config.toml
arch = "mlp_mixer"
model = "sound classifier"
dataset = "short read English sentences (LibriTTS-R)"
train_examples = 26041
n_mels = 64
hop_length = 320
input = "log_mel"
spec_augment = false
win_length = 512
targets = ["voice"]
num_classes = 2
norm = "layernorm"
norm_position = "pre"
activation = "squared_relu"
mlp_ratio = 4
parallel_block = false
inner_norm = false
moe = "top_k"
drop_path = 0.1
num_experts = 32
moe_every = 2
expert_mlp_ratio = 2
experts_per_token = 1
shared_expert = true
patch_size = [64, 2]
layers = 8
width = 128
mixing = "cutmix"
label_smoothing = 0.1
loss = "cross_entropy"
residual_init = "none"
optimizer = "soap"
beta2 = 0.95
lr = 0.0042
beta1 = 0.95
shampoo_beta = 0.95
eps = 1e-08
precondition_frequency = 10
max_precond_dim = 1024
one_sided = false
adamw_lr_other_params = 0.0022
steps = 21400
batch_size = 128
epochs = 105.2
lr_schedule = "cosine"
final_lr_fraction = 0.01
warmup_steps = 420
weight_decay = 0.02
adamw_weight_decay_other_params = 0.01
Rows from block 3 of a small sound classifier, named by matrix and row number. Rows with one number within an expert belong to one neuron, the router's apart. Each number is 128 + 32 x the weight over its row's rms, rounded and kept within 0 to 255. All counts start at 0. After the name is the row's rms in percent of the matrix's.
Before each expert's rows are labels from the 100 clips, of 14976, where the router gives the expert most weight on average: "top examples" is what is common among them. Only what is clearly more common there than usual is listed. The data: short read English sentences (LibriTTS-R). In brackets: how many of the 100, against the usual share in percent.
# router: router (model.blocks.3.mlp.router.weight, 32x128, trained with AdamW), inputs 0-63
# up: expert up (model.blocks.3.mlp.up, 32x256x128), inputs 0-63
# down: expert down (model.blocks.3.mlp.down, 32x128x256, transposed), outputs 0-63

# expert 16
top examples: voice: female (100 vs 54)
router.16 093 [ 59 113 117 162 103 111  91 125  71 122  65  87 160 100 141 173 129 125 120 139  80 104 137 123 106  33 120  83 178 163 103 140 132  99 145 177 144 139 120 128 171 109 171 117  90 115 114 127 137  48  90 148  72  90  47 174 114 115 126 164 136 156  59 139]
up.2 031 [131 105  65 139  93 148 111 130 152  90 121 118 116 119  83 144 188 135 101 138  49 179 130 102 108 142 141 122 175 101 154 102 130  87 159 109 149 126  54 159 141 178 137 115 161 110  93 126  71  93 115  59 168 169 152 165 138 133 118 173 159 111 198  39]
down.2 039 [133 159 113 136 133 133  79 168 122 114 123 166 157 154 144 138  99 108  27 138 185 103 117 134 127 138 128 180 144 215  61 145  83 156 144  92 142 165 161 139 176 137 119 133 141  49 134 126  89 112 133 118  83 108 152 139  95 111 109 157 106  62 132 140]
up.3 048 [143 122 101  96 115 126 136 109 143 119 129 102 136 112 190 171 118 129  91 141 158 210 107  70 101  97 122 135 124  90 136 133 124 112 152 140 151 111 122  65 154  45 188 113  78 160 189 103 130 187  91 118 134 104 143 148  51 147 149 146  80  98 119 113]
down.3 052 [134 154 146 145 121 185 140 165 103 166 122 140 109 144 123 168 158 112 133 151 130  39 128 127 125 118 134 158 172 136 128  85  81 118 149  68 161 103 129 155 115 129   0 112 138  95  61 125 164  64 109 134 138 111 113 123  93 107 159  84 146 130  99 136]
up.4 038 [132 125 139 100  78 139 182 101  80 130 149  97 146 140 113 154 162 140 108 191 132 162 141 159 129 143  77 114 174 142 149 170 196  41  94 101 189 123 106 129 152 230 105 137 168 103 109 177 125 146 111 113  87 109 112 122 109 132  84 143  82 194 137  98]
down.4 045 [155 129 164  97 162  95 102 137  79 154 147 212 180 140 161 136 144 182 167  94 115 149 160 155 153 154 114 111 126 113 118 126  29 116 178  90 142 123 114 127  87  90  98 164 168 147 145 121 120 125 156 159 116 113 148  93  90 156  63 112 126  68 122 103]
up.5 066 [114 117 102 169 109 155 131 115 152 155 145  77 109 103 177 172 104 122 116 162 109 119 126 128 102 119  99 175 107  67 152 156  80 117 181  67 128 101  94  93 139  24 127 159 118 109 148 107 128  99 142 123 206 138 173 134  42 164 161 119 142  86 167 181]
down.5 062 [114 213 147 165  98  94  97 107 104  87 140 172 136 171 133  98 133 118 157 149 142 189 109 108  71  93 148 159 215  64 130 106 148 109 120 164 131 106 162 148 139 195 117 135 126  96 118 165 125  88 126 170  78  92 174 112 153 143 107 136 130  73 137 125]
up.6 068 [147 149 140  88 115 125 117 110 118 156 161 127  82 132 147 135 106 172 177 134 143 148 144  83 139 164 103 161  94 152 109 183  89 101 154  72  89 118 161 142 129 134 129 191 117 176  73 143 138 155 128  92 157 174 102 142 151 130 117 112 105  63 157 148]
down.6 083 [134 148  87 166 150 155 109 142  67 114 143 102 118 150 109 148 122 107  97 115 119 148 119 129 111 140  99 139  89 141 154  79 166 138  93  65 127 121 166 140 194 210 178 156 139 106 116  99 120 143 175  76 114 154  78 132 170 156 122  99 128 159  91 107]
up.7 041 [135 105 117 184 143  39 112 126 133  94  93 160  87 148  93 143 132 115 123 110 131 123 102 128  97 139  75 157  94 174 152 167 162 165 132 101 127 120 181 104 112 190 181 136 178 167 149  94 171 165 177 179 152 134 133  86 134 113 104 133 124 194 104 126]
down.7 041 [149 157 146 109 128 171 114 113 118  84 111 110 122 143 115 142  78 185 104 115 143 107 170  95 137 184 103 189 108 139 152 108 194 161 119 129 113 128 157 103  66 123 110 122 112 166 154  91 125 141 201 116 141 193 128  89 225 146 131 112 155 177 178  99]
up.8 112 [121 152 108 118 175 126 123 143 112 147 130 154 131  92 146 118 133 125 124 115 172  91 100 109 162  85 119 163 104 140 151  98 189 112 108 117 151 131 174 113 133  84 136 172 138  95  60 139  87 166  52 136 123 119 157 151  98 144 125 170 111 125 170 120]
down.8 101 [100 125 118 159 115 149 154 138 132 147 146 138 130 156 129  87 181 115  75 108  81 137 166 111 122 118 127 111 140 125 111 104  35 135 129 116 157 150  84 209 163 150  57 107 163 109 180 106 121  76 176 122 125 140  99 123 146 158  82  62 135 161 108 164]
up.9 085 [241 150  79 164 111 113 185  99 122 170 127 180 167 115 132 117  69 121 146 122 128 126 116 155 171 143  98 133 118 133 142 101 198 148 145  95 147 145  97  89 124 139  52  64 157 130  83 112 103 123 101 166 147 139 148 123 126 141  58 122  92 183 114 144]
down.9 078 [195 173  88 121 111 113 133 113 173 119 164 124  84  44 183 111 149 114  70 133 122 144 134 149 164  94 111 132 100 104 131 159 103  91 122  94 119 101 114 130 146  34 175 143  99  76 128 104 128 143 132 166 122 146 144 131 235  99 166 130 121 109 143 155]
up.10 047 [145 127 111 146  91 115 114 108 161 116 134 140  81 176 150  85 104  72 148 145 113 164 154  93  90 105 148 151 135 135 116  74 162 148 129 160 151  66 110 166 184 128 186  98 168 117 148 148 178 158 101 159 115 106 107 134 141 128 126 123 175 107 145  10]
down.10 045 [143 113 131 135 170 122 155 154 112 123  95 132 149  63  93 111 103  79  67 121  92 122  85  71 169 110 134 165 102 100  66 135 108 136 160 107 174 122 162 180  82 138 157 111 105  78 133  86 110 173 114 119 121 117 168 136 104 107 168 171 162 150 134 148]
up.11 043 [158 102 149 103 103 167 113  87 100 139 123  88 110 140 110 107 120 171 185 100 137 178 168 130 138 102 116 157 175 150 145 123 140 152 173  99 150 138 157 106 136  53 130 105 105  58 122  91 121 118 115 129 149 164  95 112 143 171 126 122 141 130 116 106]
down.11 047 [156  90 112 137 115 145 136 112 124  80 135 140 127 145  71 140  80  66  80 138 163 174 132 119  78 136 164 143 173 177 126 155  98 111 107  74 128 141  93 130 183  55  62 130 149 194 135 153 159 140 161  93 104 162 113 122 171 121 102 122 140 116 142 141]
up.12 104 [140 110 148  69 139 158 195  99 136 166 126 113  68 107  79 128 124 145 112 120 185 115 115  84 116  75 132 163 133 142 146 161 124 137  93 115 139 133 175  62 138  99 108 141 147 172 134 124 133 149 122 172 149 123 111  81  40 150 151 106 106 108 150 126]
down.12 117 [110  87 145 103 158  90 190 144  75 144 108  95 127  81 146 184 114 123 183 113 146 140 142 158 112 104  81 113  66  92 129 121 101 141 178  97 116 121  96 148  71 176 196 142 140  91 116 143 124 163 136 134  83  93 140 135 187  81 140 138 156 143 137  18]
up.13 056 [132 135 129 123 104 166 154 136 136 128  81 171 100 110 120  89  99 131 137 154  80 179 116 123 115 118 129 136  97 123 124 151 126 100 128  97 110 106 171 105 150 143 208 136 143  92 125 132 102 183 165 103 115 149 122 109 178 102  59 132 132 208  57 167]
down.13 057 [140 114  90 179  97  85 130  92 154 120 116 151 127 112 135 114 134 128 170 143 145 126 116 138 190 145 147 170 104 147 151 148 146 112 114 146 103 152 104 104  41 161 121  97 140  88 110  82 109 120 136  97  90 110 122 167 181 112 121 143  99  85 167 196]

# expert 13
top examples: voice: male (93 vs 46)
router.13 111 [ 76 159 163 180  80 116 103 114  77 132  84 153  74 145 105 156 130 126 116  95 109 127 144  86  73  71  84 115 109 109  71 145 114 123 169 165 161 185  99 112 157  38 147  65 103 132 123 110 131  71  95 128 129 133  79 129  61 140 109 164 128 147  74 112]
up.0 180 [107 137 148 182 115 145 119 161  40 142 130 101 173 194 164 150 125 103  12 149 181 123 154  97 141 113 118  72 137 105 142 126  32 124 119 128 148 142 106 154 103 198  53 131  87 111 125 166 119  67 141 155 111 124 176 148 153 128 176 147 127 158  78 169]
down.0 186 [ 49 165 113 137 136 117 167 141 156 182 113 116 178 144  86 122 123  94 148 137 118 146 103 140 138 183 154 164 112 115 143  82  75 171  98 255 133 126  85  91 183 179 125 124 109 107 146 113 140 140 162 153  80 149 118 123 123 104 127 114 139 116 102 235]
up.1 052 [129  92 153 124 138 116  97 163 123  85 138 117 113  56  98  86 146 110 220 189 120 172 139 148 157 123 127 125 208  79 152 131 127 143 150 170 151 132  86  94 153 119 100 152 162 171 104 134 110  84 139 130 116 128 103 123 122 138 135 153 101 128 200  42]
down.1 046 [197 137 139 179 125 122 133 110 152 162 144 116 151  69 137  64 145  88  67 145 143 122 151 126 126 111 103 149  72 152 138 123  49 131 132 112 101 103 126 107 112 173 176 157 114  46 132 170 128 160 169 178 133 143 146 127  91 136  81 116 117  78 151 163]
up.2 064 [135 117  66  92  95 172 117 106 126 150 133 115 176 136 163 191 181 108 134  51 181 100 112 130 114 174 130 176  79 122 123 122 135 177 143 119 137 136 119 143  65 196  86  99 134  67 124 117 127  95 153 140 155 121 118 153 195 133 165 109 108 159 181 155]
down.2 079 [145 160  82 102 150 142  89 162 105 144 131 140 111 112 157 101 121 133 133 118 118 111  88 139 130 138 111 150 168  84 129 166  39 104 170 113  64 144  99 122 164 108 176 109 128 144 194 115 131 138 141  67 150 133 122 163  90 135 202 155 119 147 136 117]
up.3 132 [ 97 102 130 157 173 163 107 130 126 162 117 111 138  83  76 107  86 122  76 118 109 111  87 127 138 173 120 163 177 109 118 163 159 177 123  98 139  95 136 122 134 165 128  97  41  99 149 148 124  62 170 132  95 112 143 101  79 134 194 120 120 188 151  62]
down.3 134 [152 137 101 143 113 174 105  84 156  96 104 131 129 143 154 139 140 180 119 113 103 139 139 112 142 127 133 118  74  54 112 124 152 124  96 172 147 150  89 121 130 201 166 164 214  71 116 118 140 132 154 119  94 118  65  95 138 103  72 153 146 166 146 152]
up.4 221 [ 92 115 164 111 128 111 138 116 117 115 117 123 133 133 168 106 141 126 141 121 144 112 131 115  90 141 112 115  86 114 116 177 168 116 152 168 111 137  84 200 195   0 106 122  80 110 101  97 115  84  96 157 108 147 127 144  97 114 159 130 130 168 161 180]
down.4 236 [217 161 111 110 123 168  89 114 152 120 136 132 149  80  66 120 121 125 153 165 107  26 124 131 150 136 150 202 197 152 114  68  90 140 138 182 133 117 175 100 147 141  74  87 147 126 155 117 132 143 131 113 129 121 125 133 180 109 118  85 122  77 179 153]
up.5 130 [133 151 129  85 156 127 104 153 131  82 100 164 144 188 126 171 127 135 109  77 142 135 131 142 111 167  80  96  68 122 126 124 140 103 133 141 155 111 104 128 183 130 169 103  94 136  80 114 108 101 134 114 104 105 126  85  45 125 111 142 155 135 127  64]
down.5 117 [166 127 131 109 124 217 225  88 147  99 151 113 118  96 124 105 126 140 108 145 122 153 118  93 146 139 158 100 126  65  94 137  92 121 118 176 189 112 164 127 121 175 150 146 136 165  96 136  92 109 118 193 100 163 118 125 120 136 116 126 200 111 139 110]
up.6 030 [130  69  79  97 134 105  94 102  48 164 138 119 117  86  83 113 131  99 179 184 148 184 137  92 173 186 121  81 140  98 138 161 126 105 121 151 163 128 116 129 163 176 150 140 178 105 115 131 111 142  96 131 124 132 201 111 165 122 131 145 114  62 150 149]
down.6 031 [118 172 166 163 130 118  99 143 152 147  66 174 122 126 209  98 123 174  80 152 148 115 158  90 155 132 128 183  77  76  89 132 143  90 144  88 100 149 153 181 120  58 125 146 144 126 114 124 129 181 141  93  93 124 159 109  51 143  99 166 149 121 126 184]
up.7 079 [ 77 149 153 155 121 133 163 130 166  71 165  90 104 119 120  42 112 134 144 138 144 147 148 163 147 119 169  39 184 140 164 131 132 110 144  67 116 144 140 109 147  91 181 140 132  67 167  77 169 132 123 146 137 154 139 147  96 145 153  79  92 106 166 163]
down.7 086 [184  95 115 123 172  99 116 158 107 153 139 162 107 120 149 105 135 170 130 135 170 119 151 162 161 128  93 147 164 117  99 126 131 132 156 219 126 134  99 107 114 149 129 121 216 113 129 117 124 101 110  88 151 100 160  99 126 139  74 105 143 143  94 103]
up.8 038 [ 86 104 115 105 171 121 129 113  47 103 206 124 118 117 114 146  90 127 150 154 123 172 143 102 117 164 123 161 170 157 128 157 172  88 115 115 143  92 133  63 117 135 156 186 189 162 109 137 147 161 193 117 144  92 136 180 131 127 137 156 109  85 108 132]
down.8 035 [170 127 149 136 142 126  91  84 140 160 139 161 123 153 122  89 129 143  68 110 115 148  62  89 166 167 127 160  76 116 118 130 153 105 122  82 111 166 187 108  71  93  96 141  80 114 200 120 125 170  83  81  93 113 163 106 157 152 141  94 101 221 133 162]
up.9 194 [ 61 104 179 109 133 136 122 141 107 105 108 148 129 111 129 110 157 118 136 106 142 172 160 118 114  96  88 127  96 189 108 109 183 153 128 132 146 109 131 166 124 162 209 107 152 111  57 102 157 136  72 118 108 159 148 129 120 133  47 118 104 175 126  81]
down.9 201 [153 122 146 106 172  84 167 145 106  86 141 122 140 110 105 105  80 106  96  93 143  59 141 155 125 123 182 143  75 147 157 156  77 122  90  81 128 101 145 133 165  97 168 174 120 171 158  99 171 102 153 128 162 145 124 158 163 138  75 111  68  83 137  89]
up.10 175 [151 190 157 116 154 101 135  99 154 158 162 157 113 168 132 138 117 103 116 147 124 117 161 133 161 127 113 158 126 150  93 150  57 116 166 134 101 175 122 161  87  85 183 124 108 124 180 138 111  87 127 160 119 212 118  98 146 133 139 114 155 107 120  81]
down.10 157 [147 126 102 145  98 130  96 131 152 132 122 127 153 121 131 174 112 176 177 154  93  65 110 130 105 127 110 110 162 111 148  27 165 181 144 115  77 133 127  23 156 235 115  94 170 116 148 131 116 154 103 124 155 126 131 139 194 121 129 104 180 150 120 130]
up.11 148 [172  63 117 112 121 129 118 115 114 218 127 102 134 176 116  99 126 147 108  93 155  64 172 106 167 126 101 138 134  45 117 118  88 165 124  75 170 118 137  86 161 121 216 138 131 161 105 116 112 143 114 168 114 145 173  92  89 143  45 141 112 161 122 150]
down.11 149 [125 139 132 109 128 124 128 104 105 107 152 125 136 124 178 121 110 142 140 106  92 124 103 120 172 126 163 143  38 109 125  77 142  73 154 132 112 190  63 121 158 133 118 129 135 113  95 147 116 120 113 143 116  83 146 126  47 181 172  94 168 141 146 113]

# expert 29
top examples: voice: male (100 vs 46)
router.29 090 [ 37 187 113 146  92 142  94 171 129 156 119 150 127 118 142  81 134 107 108 124 100 121  51  82  98 121 125  75 101 109 108 106 109  78 143 166 164 143 148 133 124  73 158 101 135 130  97 134 101  68  57 142 122 128  70 170  91  82 109 107 145 144 124 187]
up.0 043 [ 38 152 180 179 186 168 121 173 143 136 104 139 169 117 189 128 132 134 133 146 138 112 120 140  53 119 123  81 211  89 156 149 143 125 128 182  78 118 105 195 177 100 108 123 165 167 161  94 178 176 107 103 164 105 116 133 187 128 122  88 143 112 141  67]
down.0 050 [152 131 122 127 137  80 111 111 124 155 129 174 151 115 120 170 146 140  73 130 125 158 158  88 109 158 149 144 175 151 187  89 136 115 154 157 138  98 153 228 105 112  23 103 111 112  91 129 112 113 178 160 101 127 135 118 144 111 159 107 156 126 119  52]
up.1 040 [111  94 127 175 179  83 158 150 118 173 161 117 132  74  99 127 129 117  98 130 104 162  89 124 147  65 114 162 160 131 165 175 117 114 129 173 137 133 119 120 180 104 102 122 135 104 132 134 115  73 166 111 161 164 140 164 135 187 157 168  73 106  83  98]
down.1 038 [161  71 136 139 117 183 123  69 150 121 124 154  63 186 153 147 107 128 103 126 104 148 165 123 154 145 123 145 154  85 134 165 180 131 114  73 153  82 117 135 156  94 128 122 123 134 189  99 107 181 152 154  78 118 120 155 163 114  98 110 143  52 116 149]
up.2 087 [ 84 115 123 173  86 192 105 124 132 108 107 132 113 198 119 101 102 144 123 158 110 154 134 124 172 142 158 184 110 161  86 176  54 117 157  77 118  98 173  85  87 130 146 132 123 139  98 109 148 150 139 126 115  44 118 173 149  85 104 131 142 124 153  90]
down.2 088 [100 152 222 104 129  60 132 132 150  88 100 147 143 125  98 104 119 126 107 101 122 128 127 151 151 100 160 101 146 175 153 158 163 109 118 124 169 116  85 146 174 181 162 123 141 134  53 141 121 122 111 138  84 105 135  90 141 121 126 135  87 154 121 133]
up.3 043 [135 116 130  83 119 121  95 164 143 115 115  83  94 153 152 128 113  78 201 106 123 125 151 120 126 137 134 166 106 117 156 164 131 137 193 126 115 100 134 100  76 204  65  78  76 148 131 122 100 179 105 142  91 113 151 123 123  98  95  82 121 154 149 173]
down.3 034 [ 65 161 152 150 114 179  98 107 114 103 115 114 199 109  94 139 132 134 113 155 150 106 175 116  91 159  85 139 160 179 144 125  86 145 138  91 107 140 147 136 149 136 226 138  89 124 159 180 123 125 142 154 179 144 108  83  78 149 141  90 139 122  88 119]
up.4 175 [154 135 132 138 150 139 166  95  92 133 159 152 120 101 150 146 106 111   0 149 120 156 118 184 153 101 121 129 131 110  94 101 142 128 102 142 113 118 113 152  90 104 100 128 135 103 122 107  98 130 114 160  67  95 112 133 191 126 118 181 126  90  79 167]
down.4 187 [123 152 156  97 140 109 113  92 115 132 107 132 129 107 139  91 118 101  87 116 114 122 133 111 157 137 101 133 138 152 126 110  44 127 116 156  99 142  59 145 127  31 152 103  87 138 108 162 120 104 172  71 135 162 132 147  97 143  63  79 147 123 166 117]
up.5 190 [130 112  96  84 112 126 131 125 112 154 103 155 174 121 162 160 143 166  69 132 105 125 119  77 114 113 142 114 124 144 139 102  33 132 140 130  68 145 178  81 106 164  98 132 156  92 104  92 112 118 148 138 116 114 128 109 147 149  50 138 160   0 146 192]
down.5 175 [122 177 123  88 142 107 152 113 147 120 121 119 107 132 158 124 146 134 183 102 126  97 110 140 152 130 111 163 117 112 143 131 139 110 112 214 126 163 116 163 116 119 174 100 183 139 174 163 114 131 128 138 114 125  98  91 127 135 210 119 109 131 120 167]
up.6 094 [163 108 136  94 101 150  53  65 153 101 106 126 155 100  93 139 104 120 148 133  79 118  89 177 132 124 131  96 107 139  76  98 107 114 164 120 195  93 180 197  96  99  71 132  95 124 101  67  99 160 104 134 122 103 132 117 120 166 166 125 159 163 105 160]
down.6 111 [ 77 103 104 156 119 113 161 129 158  86 118 126 151 128  81 101  83 141  79 134 162  88 126 131  71 138 117  97 135 169 127 145 145 132 116 132 138 124  82 110  54  59 142 136 156 202 193 154 126 154 107  99 138 117 153 115 115 180 137 126 143 175 151 120]
up.7 178 [168  97 144 214  91 140 138 110 119 187 102 133 151 181 104 166 131 126 166  73 128 141 145 168 139 136 112 153 176 117 158 168 146 151 147 177 130 138 189 126 183 183 122 122 131 171 126 112 126  46 200  97  87  70 137 118 138 124  93 126  91 151 146 221]
down.7 119 [137 180 127 116 117 146 143  85 134 182 147 152 146 150 157 115 106 120 162 119 142 124 166 142  94 117 140 107 103 136 145  69 116 101 130 146 144  30 177 170 172  54  36 166  95  71 200 117  75 140 149 146 105 151 169  98 108 108 144 109 161 170 176 170]
up.8 043 [123 177 125 136 161 150 109  94  97 177  96 141 172  96  78 137 140 146 146 115 122  84 140  75 118  73 157 132 151 121 152 108 145 146 156  78  95 152 162 129 169 173  87 139 147 127 136 115 126 176 103 122 131  59 138 120  64 109 154  46  86  83 147  27]
down.8 041 [110 141 140 179 110 111  98 105 125 134 164 129 126 138 148 103 173 109 166 146 111 175 147 173  92 117 140 110 101 164 168 154 101 155 152 100 118 124  92 100 114 158 215 132 112 109  88 140 111  56 113 126 138 139 153  79 108 127   2 165 101 142 159 195]
up.9 080 [161  90 107 216 110 117 108 136 121 135 158 102 101 145 109 157 142 117 105 157 145 162 115 119 138 138 150 137 144 126 132 127 123  96 133 121 165 137  83 154  81 163  82 122 127  56 135  80 158 170 182  86 161 106  97 123  85 130 143 166  81  29 151 184]
down.9 076 [ 94 123 114 167 139 128 123 164 103 126 137  73 127 129 141 132 153  93 124 104 109 108 144 134 107  95 130 124 117 149 139 130  52  99 150 115 180  96 164 106 125 120 230 119 157 121 151 178 131  74 111  63  94 129 136 103 155 165 104 106 132  91 114 136]
up.10 044 [195 138 130  80  48 168  91 108 123 152 132  66 165 115 149 115  84 138  93 129  96 123 147  96 194 133 172 201 169 130 129 136 151 108 170 185 103 127 103  97 173 126 177 121 167 150 138  80 115 115 143 121 186 103 150 108 164 104 119 143 136 118 152  99]
down.10 043 [ 65 121 138 127 107  70 217 123 140 100 145 106 169 159 166 144 130 105 111 111  84 175 103 154  83 120 120 154 139 131 104 119 105 131 167 108 132 102 124 121  96 139  44 118 120 122 126 176 124 175 120 107  95 162  98 139  51 145 171  87 127 129 139 148]
up.11 035 [135 161 145 161 133  96  82 109 152 104  92 176  82  74  91 127 160 115 141 187 135 212  68 143 120  93 131 139 168 138 125  93 207 125 125 159 130 123  66 113  98 108  96 122 125  91 105 109  92 194 177  90 102  92 158 154 172 132 147 148  94 106 158 193]
down.11 034 [106  80 130 129 132 101 127 145  99 171 102 146  90 118 146 114 138 120 167 112 153 151 125 137  90  93 162 142 133 118 128 156 107 111 111  84 108 176 116 115 160  67 158 151 154 146 146 178 134 117  87  99 116  93 108 123 115  81   8 141 213 129 125 120]

# expert 9
top examples: voice: male (96 vs 46)
router.9 102 [109 133 161 115 141 111 146 121  97 117  65  97 110 151 131 179 103 152 122 140  88 147 116 109 124  60  94  91 183 126 112 154 111 118 172 150 156 132 138 117 153  70 193 116  70 147 120 139 183  54  81  85 110  69  72 156  76  43 105 139 170 145  79 139]
up.0 058 [130 125 110 135  97 142 105 146 118  94 121 117  79 143 123 151 147  93 230 104 112 112 145 100 147 189 159 122 148 157 116 157 174 108 126 122 183 164 115 114 135  95 122 124 102  94  61 109 133 150 154 133 156 155 161 138 117 140 141 146 136  62  76 112]
down.0 055 [104  75 144  90 143 103 128 107 116 150 120 130 159  62 125 130 114 109  74 136 109 160 143 117 157  90 131 139 112 132 129  93 156 131 102 188 112 111 160 160 122 143 121 110 147 162 147 159 122 122 110 107 127 118 120 126 162 128  91 138 131 237 111 255]
up.1 048 [ 82 161 155 128 145 149 140  98  91  91 115 104 103 175 201 147 129 137 159 166 185 124 152 133  72 129 118 137  62 136 100 113  68 128 154 136 140 109  91  90  66 128 168 148 153 124 144 141 148 112 126 119 101 115 141 112 161 170 191 111 105 146 156 127]
down.1 047 [161 108 110 110 119 139 146 125 125 131 124 145 125 117  73 118 142 141  81 107 120  65 153 141 153 127 117 118 207 120 136 140 160 178 143 119  70 184  98 129 142 157   9 167  98 146  72  89  96  78 146 129 165 109 114 115 138 134  60 111 142 191 129 148]
up.2 071 [ 90 112 141  21 145 129 149 115 160 178 137 128 108 133 189 167 122 120 204 159 107  93 105 148 166 138 178 149  71 114 117 161 234  98 106  90  73 150 156 140 153 138  86 102 135 166 160 142 110 111 175 116  46 154 127 142 168 190 151 112 131 123 133 118]
down.2 060 [155 157 122  74 136 165 122 118 127 145 170 119 106 142  90 118 115 112  87 148  98 138 167 184 190 125 110 142 137 128 119 130  94 135 116 177 152 119 159 140 123  67 115 121 123 124 170 122 127 132  90 105 142 136  89 111  56 127 122 159 117  94 154 128]
up.3 085 [125 127 174 205 137 160 126 121 158 129 169 104 140 163 145 159 127 141 125  95 108 115 120 131 121 144 126 141 110 121  89 167  46 114 162 159 150 101 129 135 128  96 255  76 153 138  90 134 134 125 115 134 130 120 152 166 115 156 154 192 120 115 104 126]
down.3 089 [129  37 132  89 142 110 122 114 141 155 147 139 155 151 159 115 174 180 182  91 126 124  81 107 130 193 142 135 110 144 152  53 163 173 113  81  96 124 172 129 122 146  91 140 106 129 139 114  98 126 152  85 114 112 155 118 161 131 107 113 181 133 151  75]
up.4 057 [ 84 102 145  91 136  80 127 141 101 134 129 109  89  94 129 126 159 120 150  77 167 134 180  92 122 199 113  92 116 101 116 151 109 105 149 189 148 122 177  98  96 187  72 106 155 128  85 143 134 162 160 121 148  98 136  98 167 134 103 129 162 168  88 111]
down.4 048 [133 155 194  91 142 122 175 125 136 187  80 113  65 134 162 102 107 106  98 118 168 102 122 182 115 181 131 146 133  97 156 197 182 141 114 186  82 125 130 102 168 133 165 146 145 141  92 127 113 114 131  90 129 115 158  58 116 141 147 124 109  90 126  41]
up.5 124 [125  61  94 139 151  90 146 124 139 119 140 146 176 127 143 169 149 107 139 114 194 103 167  86 100 123 157 153 164  46  97  97 131 145 158 160 162 130 116  95 158  90  39 175 176  79 133 164 112  79 133 172  90 164 121  87  96  96 100  98 115 155 154  82]
down.5 123 [144 122  89 152 103 143 123  85 107 137 167 193 168 135 164  97 105 107 181 138  93 129 138  88 132  90 115 124 105 142 107  67  84  93 169 160 101 128 143  96  85 204 156 130  97 161 115 138 109 162 155 185 149 114 192 128  62 132 102 196  51 159 149 166]
up.6 053 [ 81 122 143 184  87 141 137 146 104  88 140 115 245 121 124 110 128 120 136 174 146 175 109 150 161 134 159 129 131  86 126 172  74 135 150 192 122 152  75  87 107  83 118  86 153 161 178 124  79 162 147 114  90 152 107 109  85  97 116 138 170 201 112  90]
down.6 045 [142 171  98  99 144 144 159 131 134 122 122 101 129 135  88 184 151 109 153 124 129 168  83 197 163 188  98 121 121 138 146 101 130 145  97 140 171  96 137 106 104  91 144 154 140 136 130 118 127 134 118 171 140  59 120 106 222 108 179 172 140 119 128 165]
up.7 024 [135 119 103  96  99  98 185 165 143 112 159  77 158 133 175  71 145 140 177 134 150  99 142 146  81 105 130 113  74 134 168 164 131  82 133  85 130 108  97 113 135 145  77 147 162  88 126 129  88 103 143 103 155 141 123 145  93 178  81 125 139  80 131 120]
down.7 023 [125 140 117 139 122 153  69 102  90 115  87  95  93 105  91 190 145  76 108 182 104 136 146 107  83 112 131 119 139  85  99  79 145 170 125 128  84 161 112 122 133 139 146  87 138 122 246 115 102 165 163 117 144 132 105 184 104 112 168 156 138  96 113   0]
up.8 027 [149 118 122 145 131 197 171  60 159 190 165 176 165 160  76 153 149  87 103 141 173 134 181 132  52 139 145 142 104 148 158 159 126 157 146 135 135 109  97 152  88 112  56 104 127 123  93 117 164 140 146 112 171 161 104  90 162 106 111  78 149 142  81 116]
down.8 024 [129  84  55 169 124  79  72 119  97 126 138 138  94 140 139 129  77 146 166 111 102 133 152 123 127 131 106  85 116 149 185 176 178 118  83 134 131 147 147 123 170 109 100 177 143 136  84 120 131 120 165 102 131 113 155 142 107  96 114 153 218 130 117 118]
up.9 041 [ 70 122 134 122 118 169 122 188 130 138 145 134 135 163 116 112 107 149 117  84 159 141 147  80 131 151 105 136  45 178 150 125  53 175  90 108 147 137  62 127 144 141 153 141 113 145 179 162 131 135 121 142 113 146 102 123 208 146 155 121 126 168 149  84]
down.9 033 [142 146 119 121 171 172 149  95  80  97 136 126  51 157 113 149  74  85 165 196 141 124 123  99 134 112 142 190 121 183 128  70 171 158 100 126 149  69 159 104 160 166 161 142 126  89 151 118 113  97 128 137 166 111 120 145 114 143 144 131 175 125 120  73]
up.10 058 [133 140  84 100 118 185 134  96 159  91 148 127 117 110 132 117 134 148 117 124 131  68 109 146  95 145 142 182 120  98 133 111 204 105 154 117 158  99 161  99 174  97 173 185 123  64 102 116 150 132 106  84 144 152 162 135 118 144  66 121 109 168 126  78]
down.10 057 [186  62 124 107 101 122 111 115 124 167 115 145 130 135 141 149 120 133 206 107 147 111 130  86 107 101 105 146 117 122 110 131 200 110  74 143  97 131 183 135 107 130  91 152 152 110 134 163 141 134 143 156  86  97 128  97 159 121  78 136  89 140 172 198]
up.11 028 [100 138 167 155  94 125 112 122 187 141 127 147 144 151 170  56 110 143 100  96 114 174 106 101 120 122 121 135 166 123 129 157 141 137 137  75  79 126 139  99 152 121  23 167 191 160 154 174  92 173  71 102 133 210 105 119 137  83 102 102 155 142  95 152]
down.11 032 [197  84 119 148 127 102 136 131 119 120 120 103 112  89 138 144 123 147  53 118 158 139 125 122 181 190 132  96 152  83 142 125 147 129 151  65 151 158 135 177 130 151 149 104 107 139  87  83 134  94 137  65 144 103  92  86 140 110 149 161 101  78 133  91]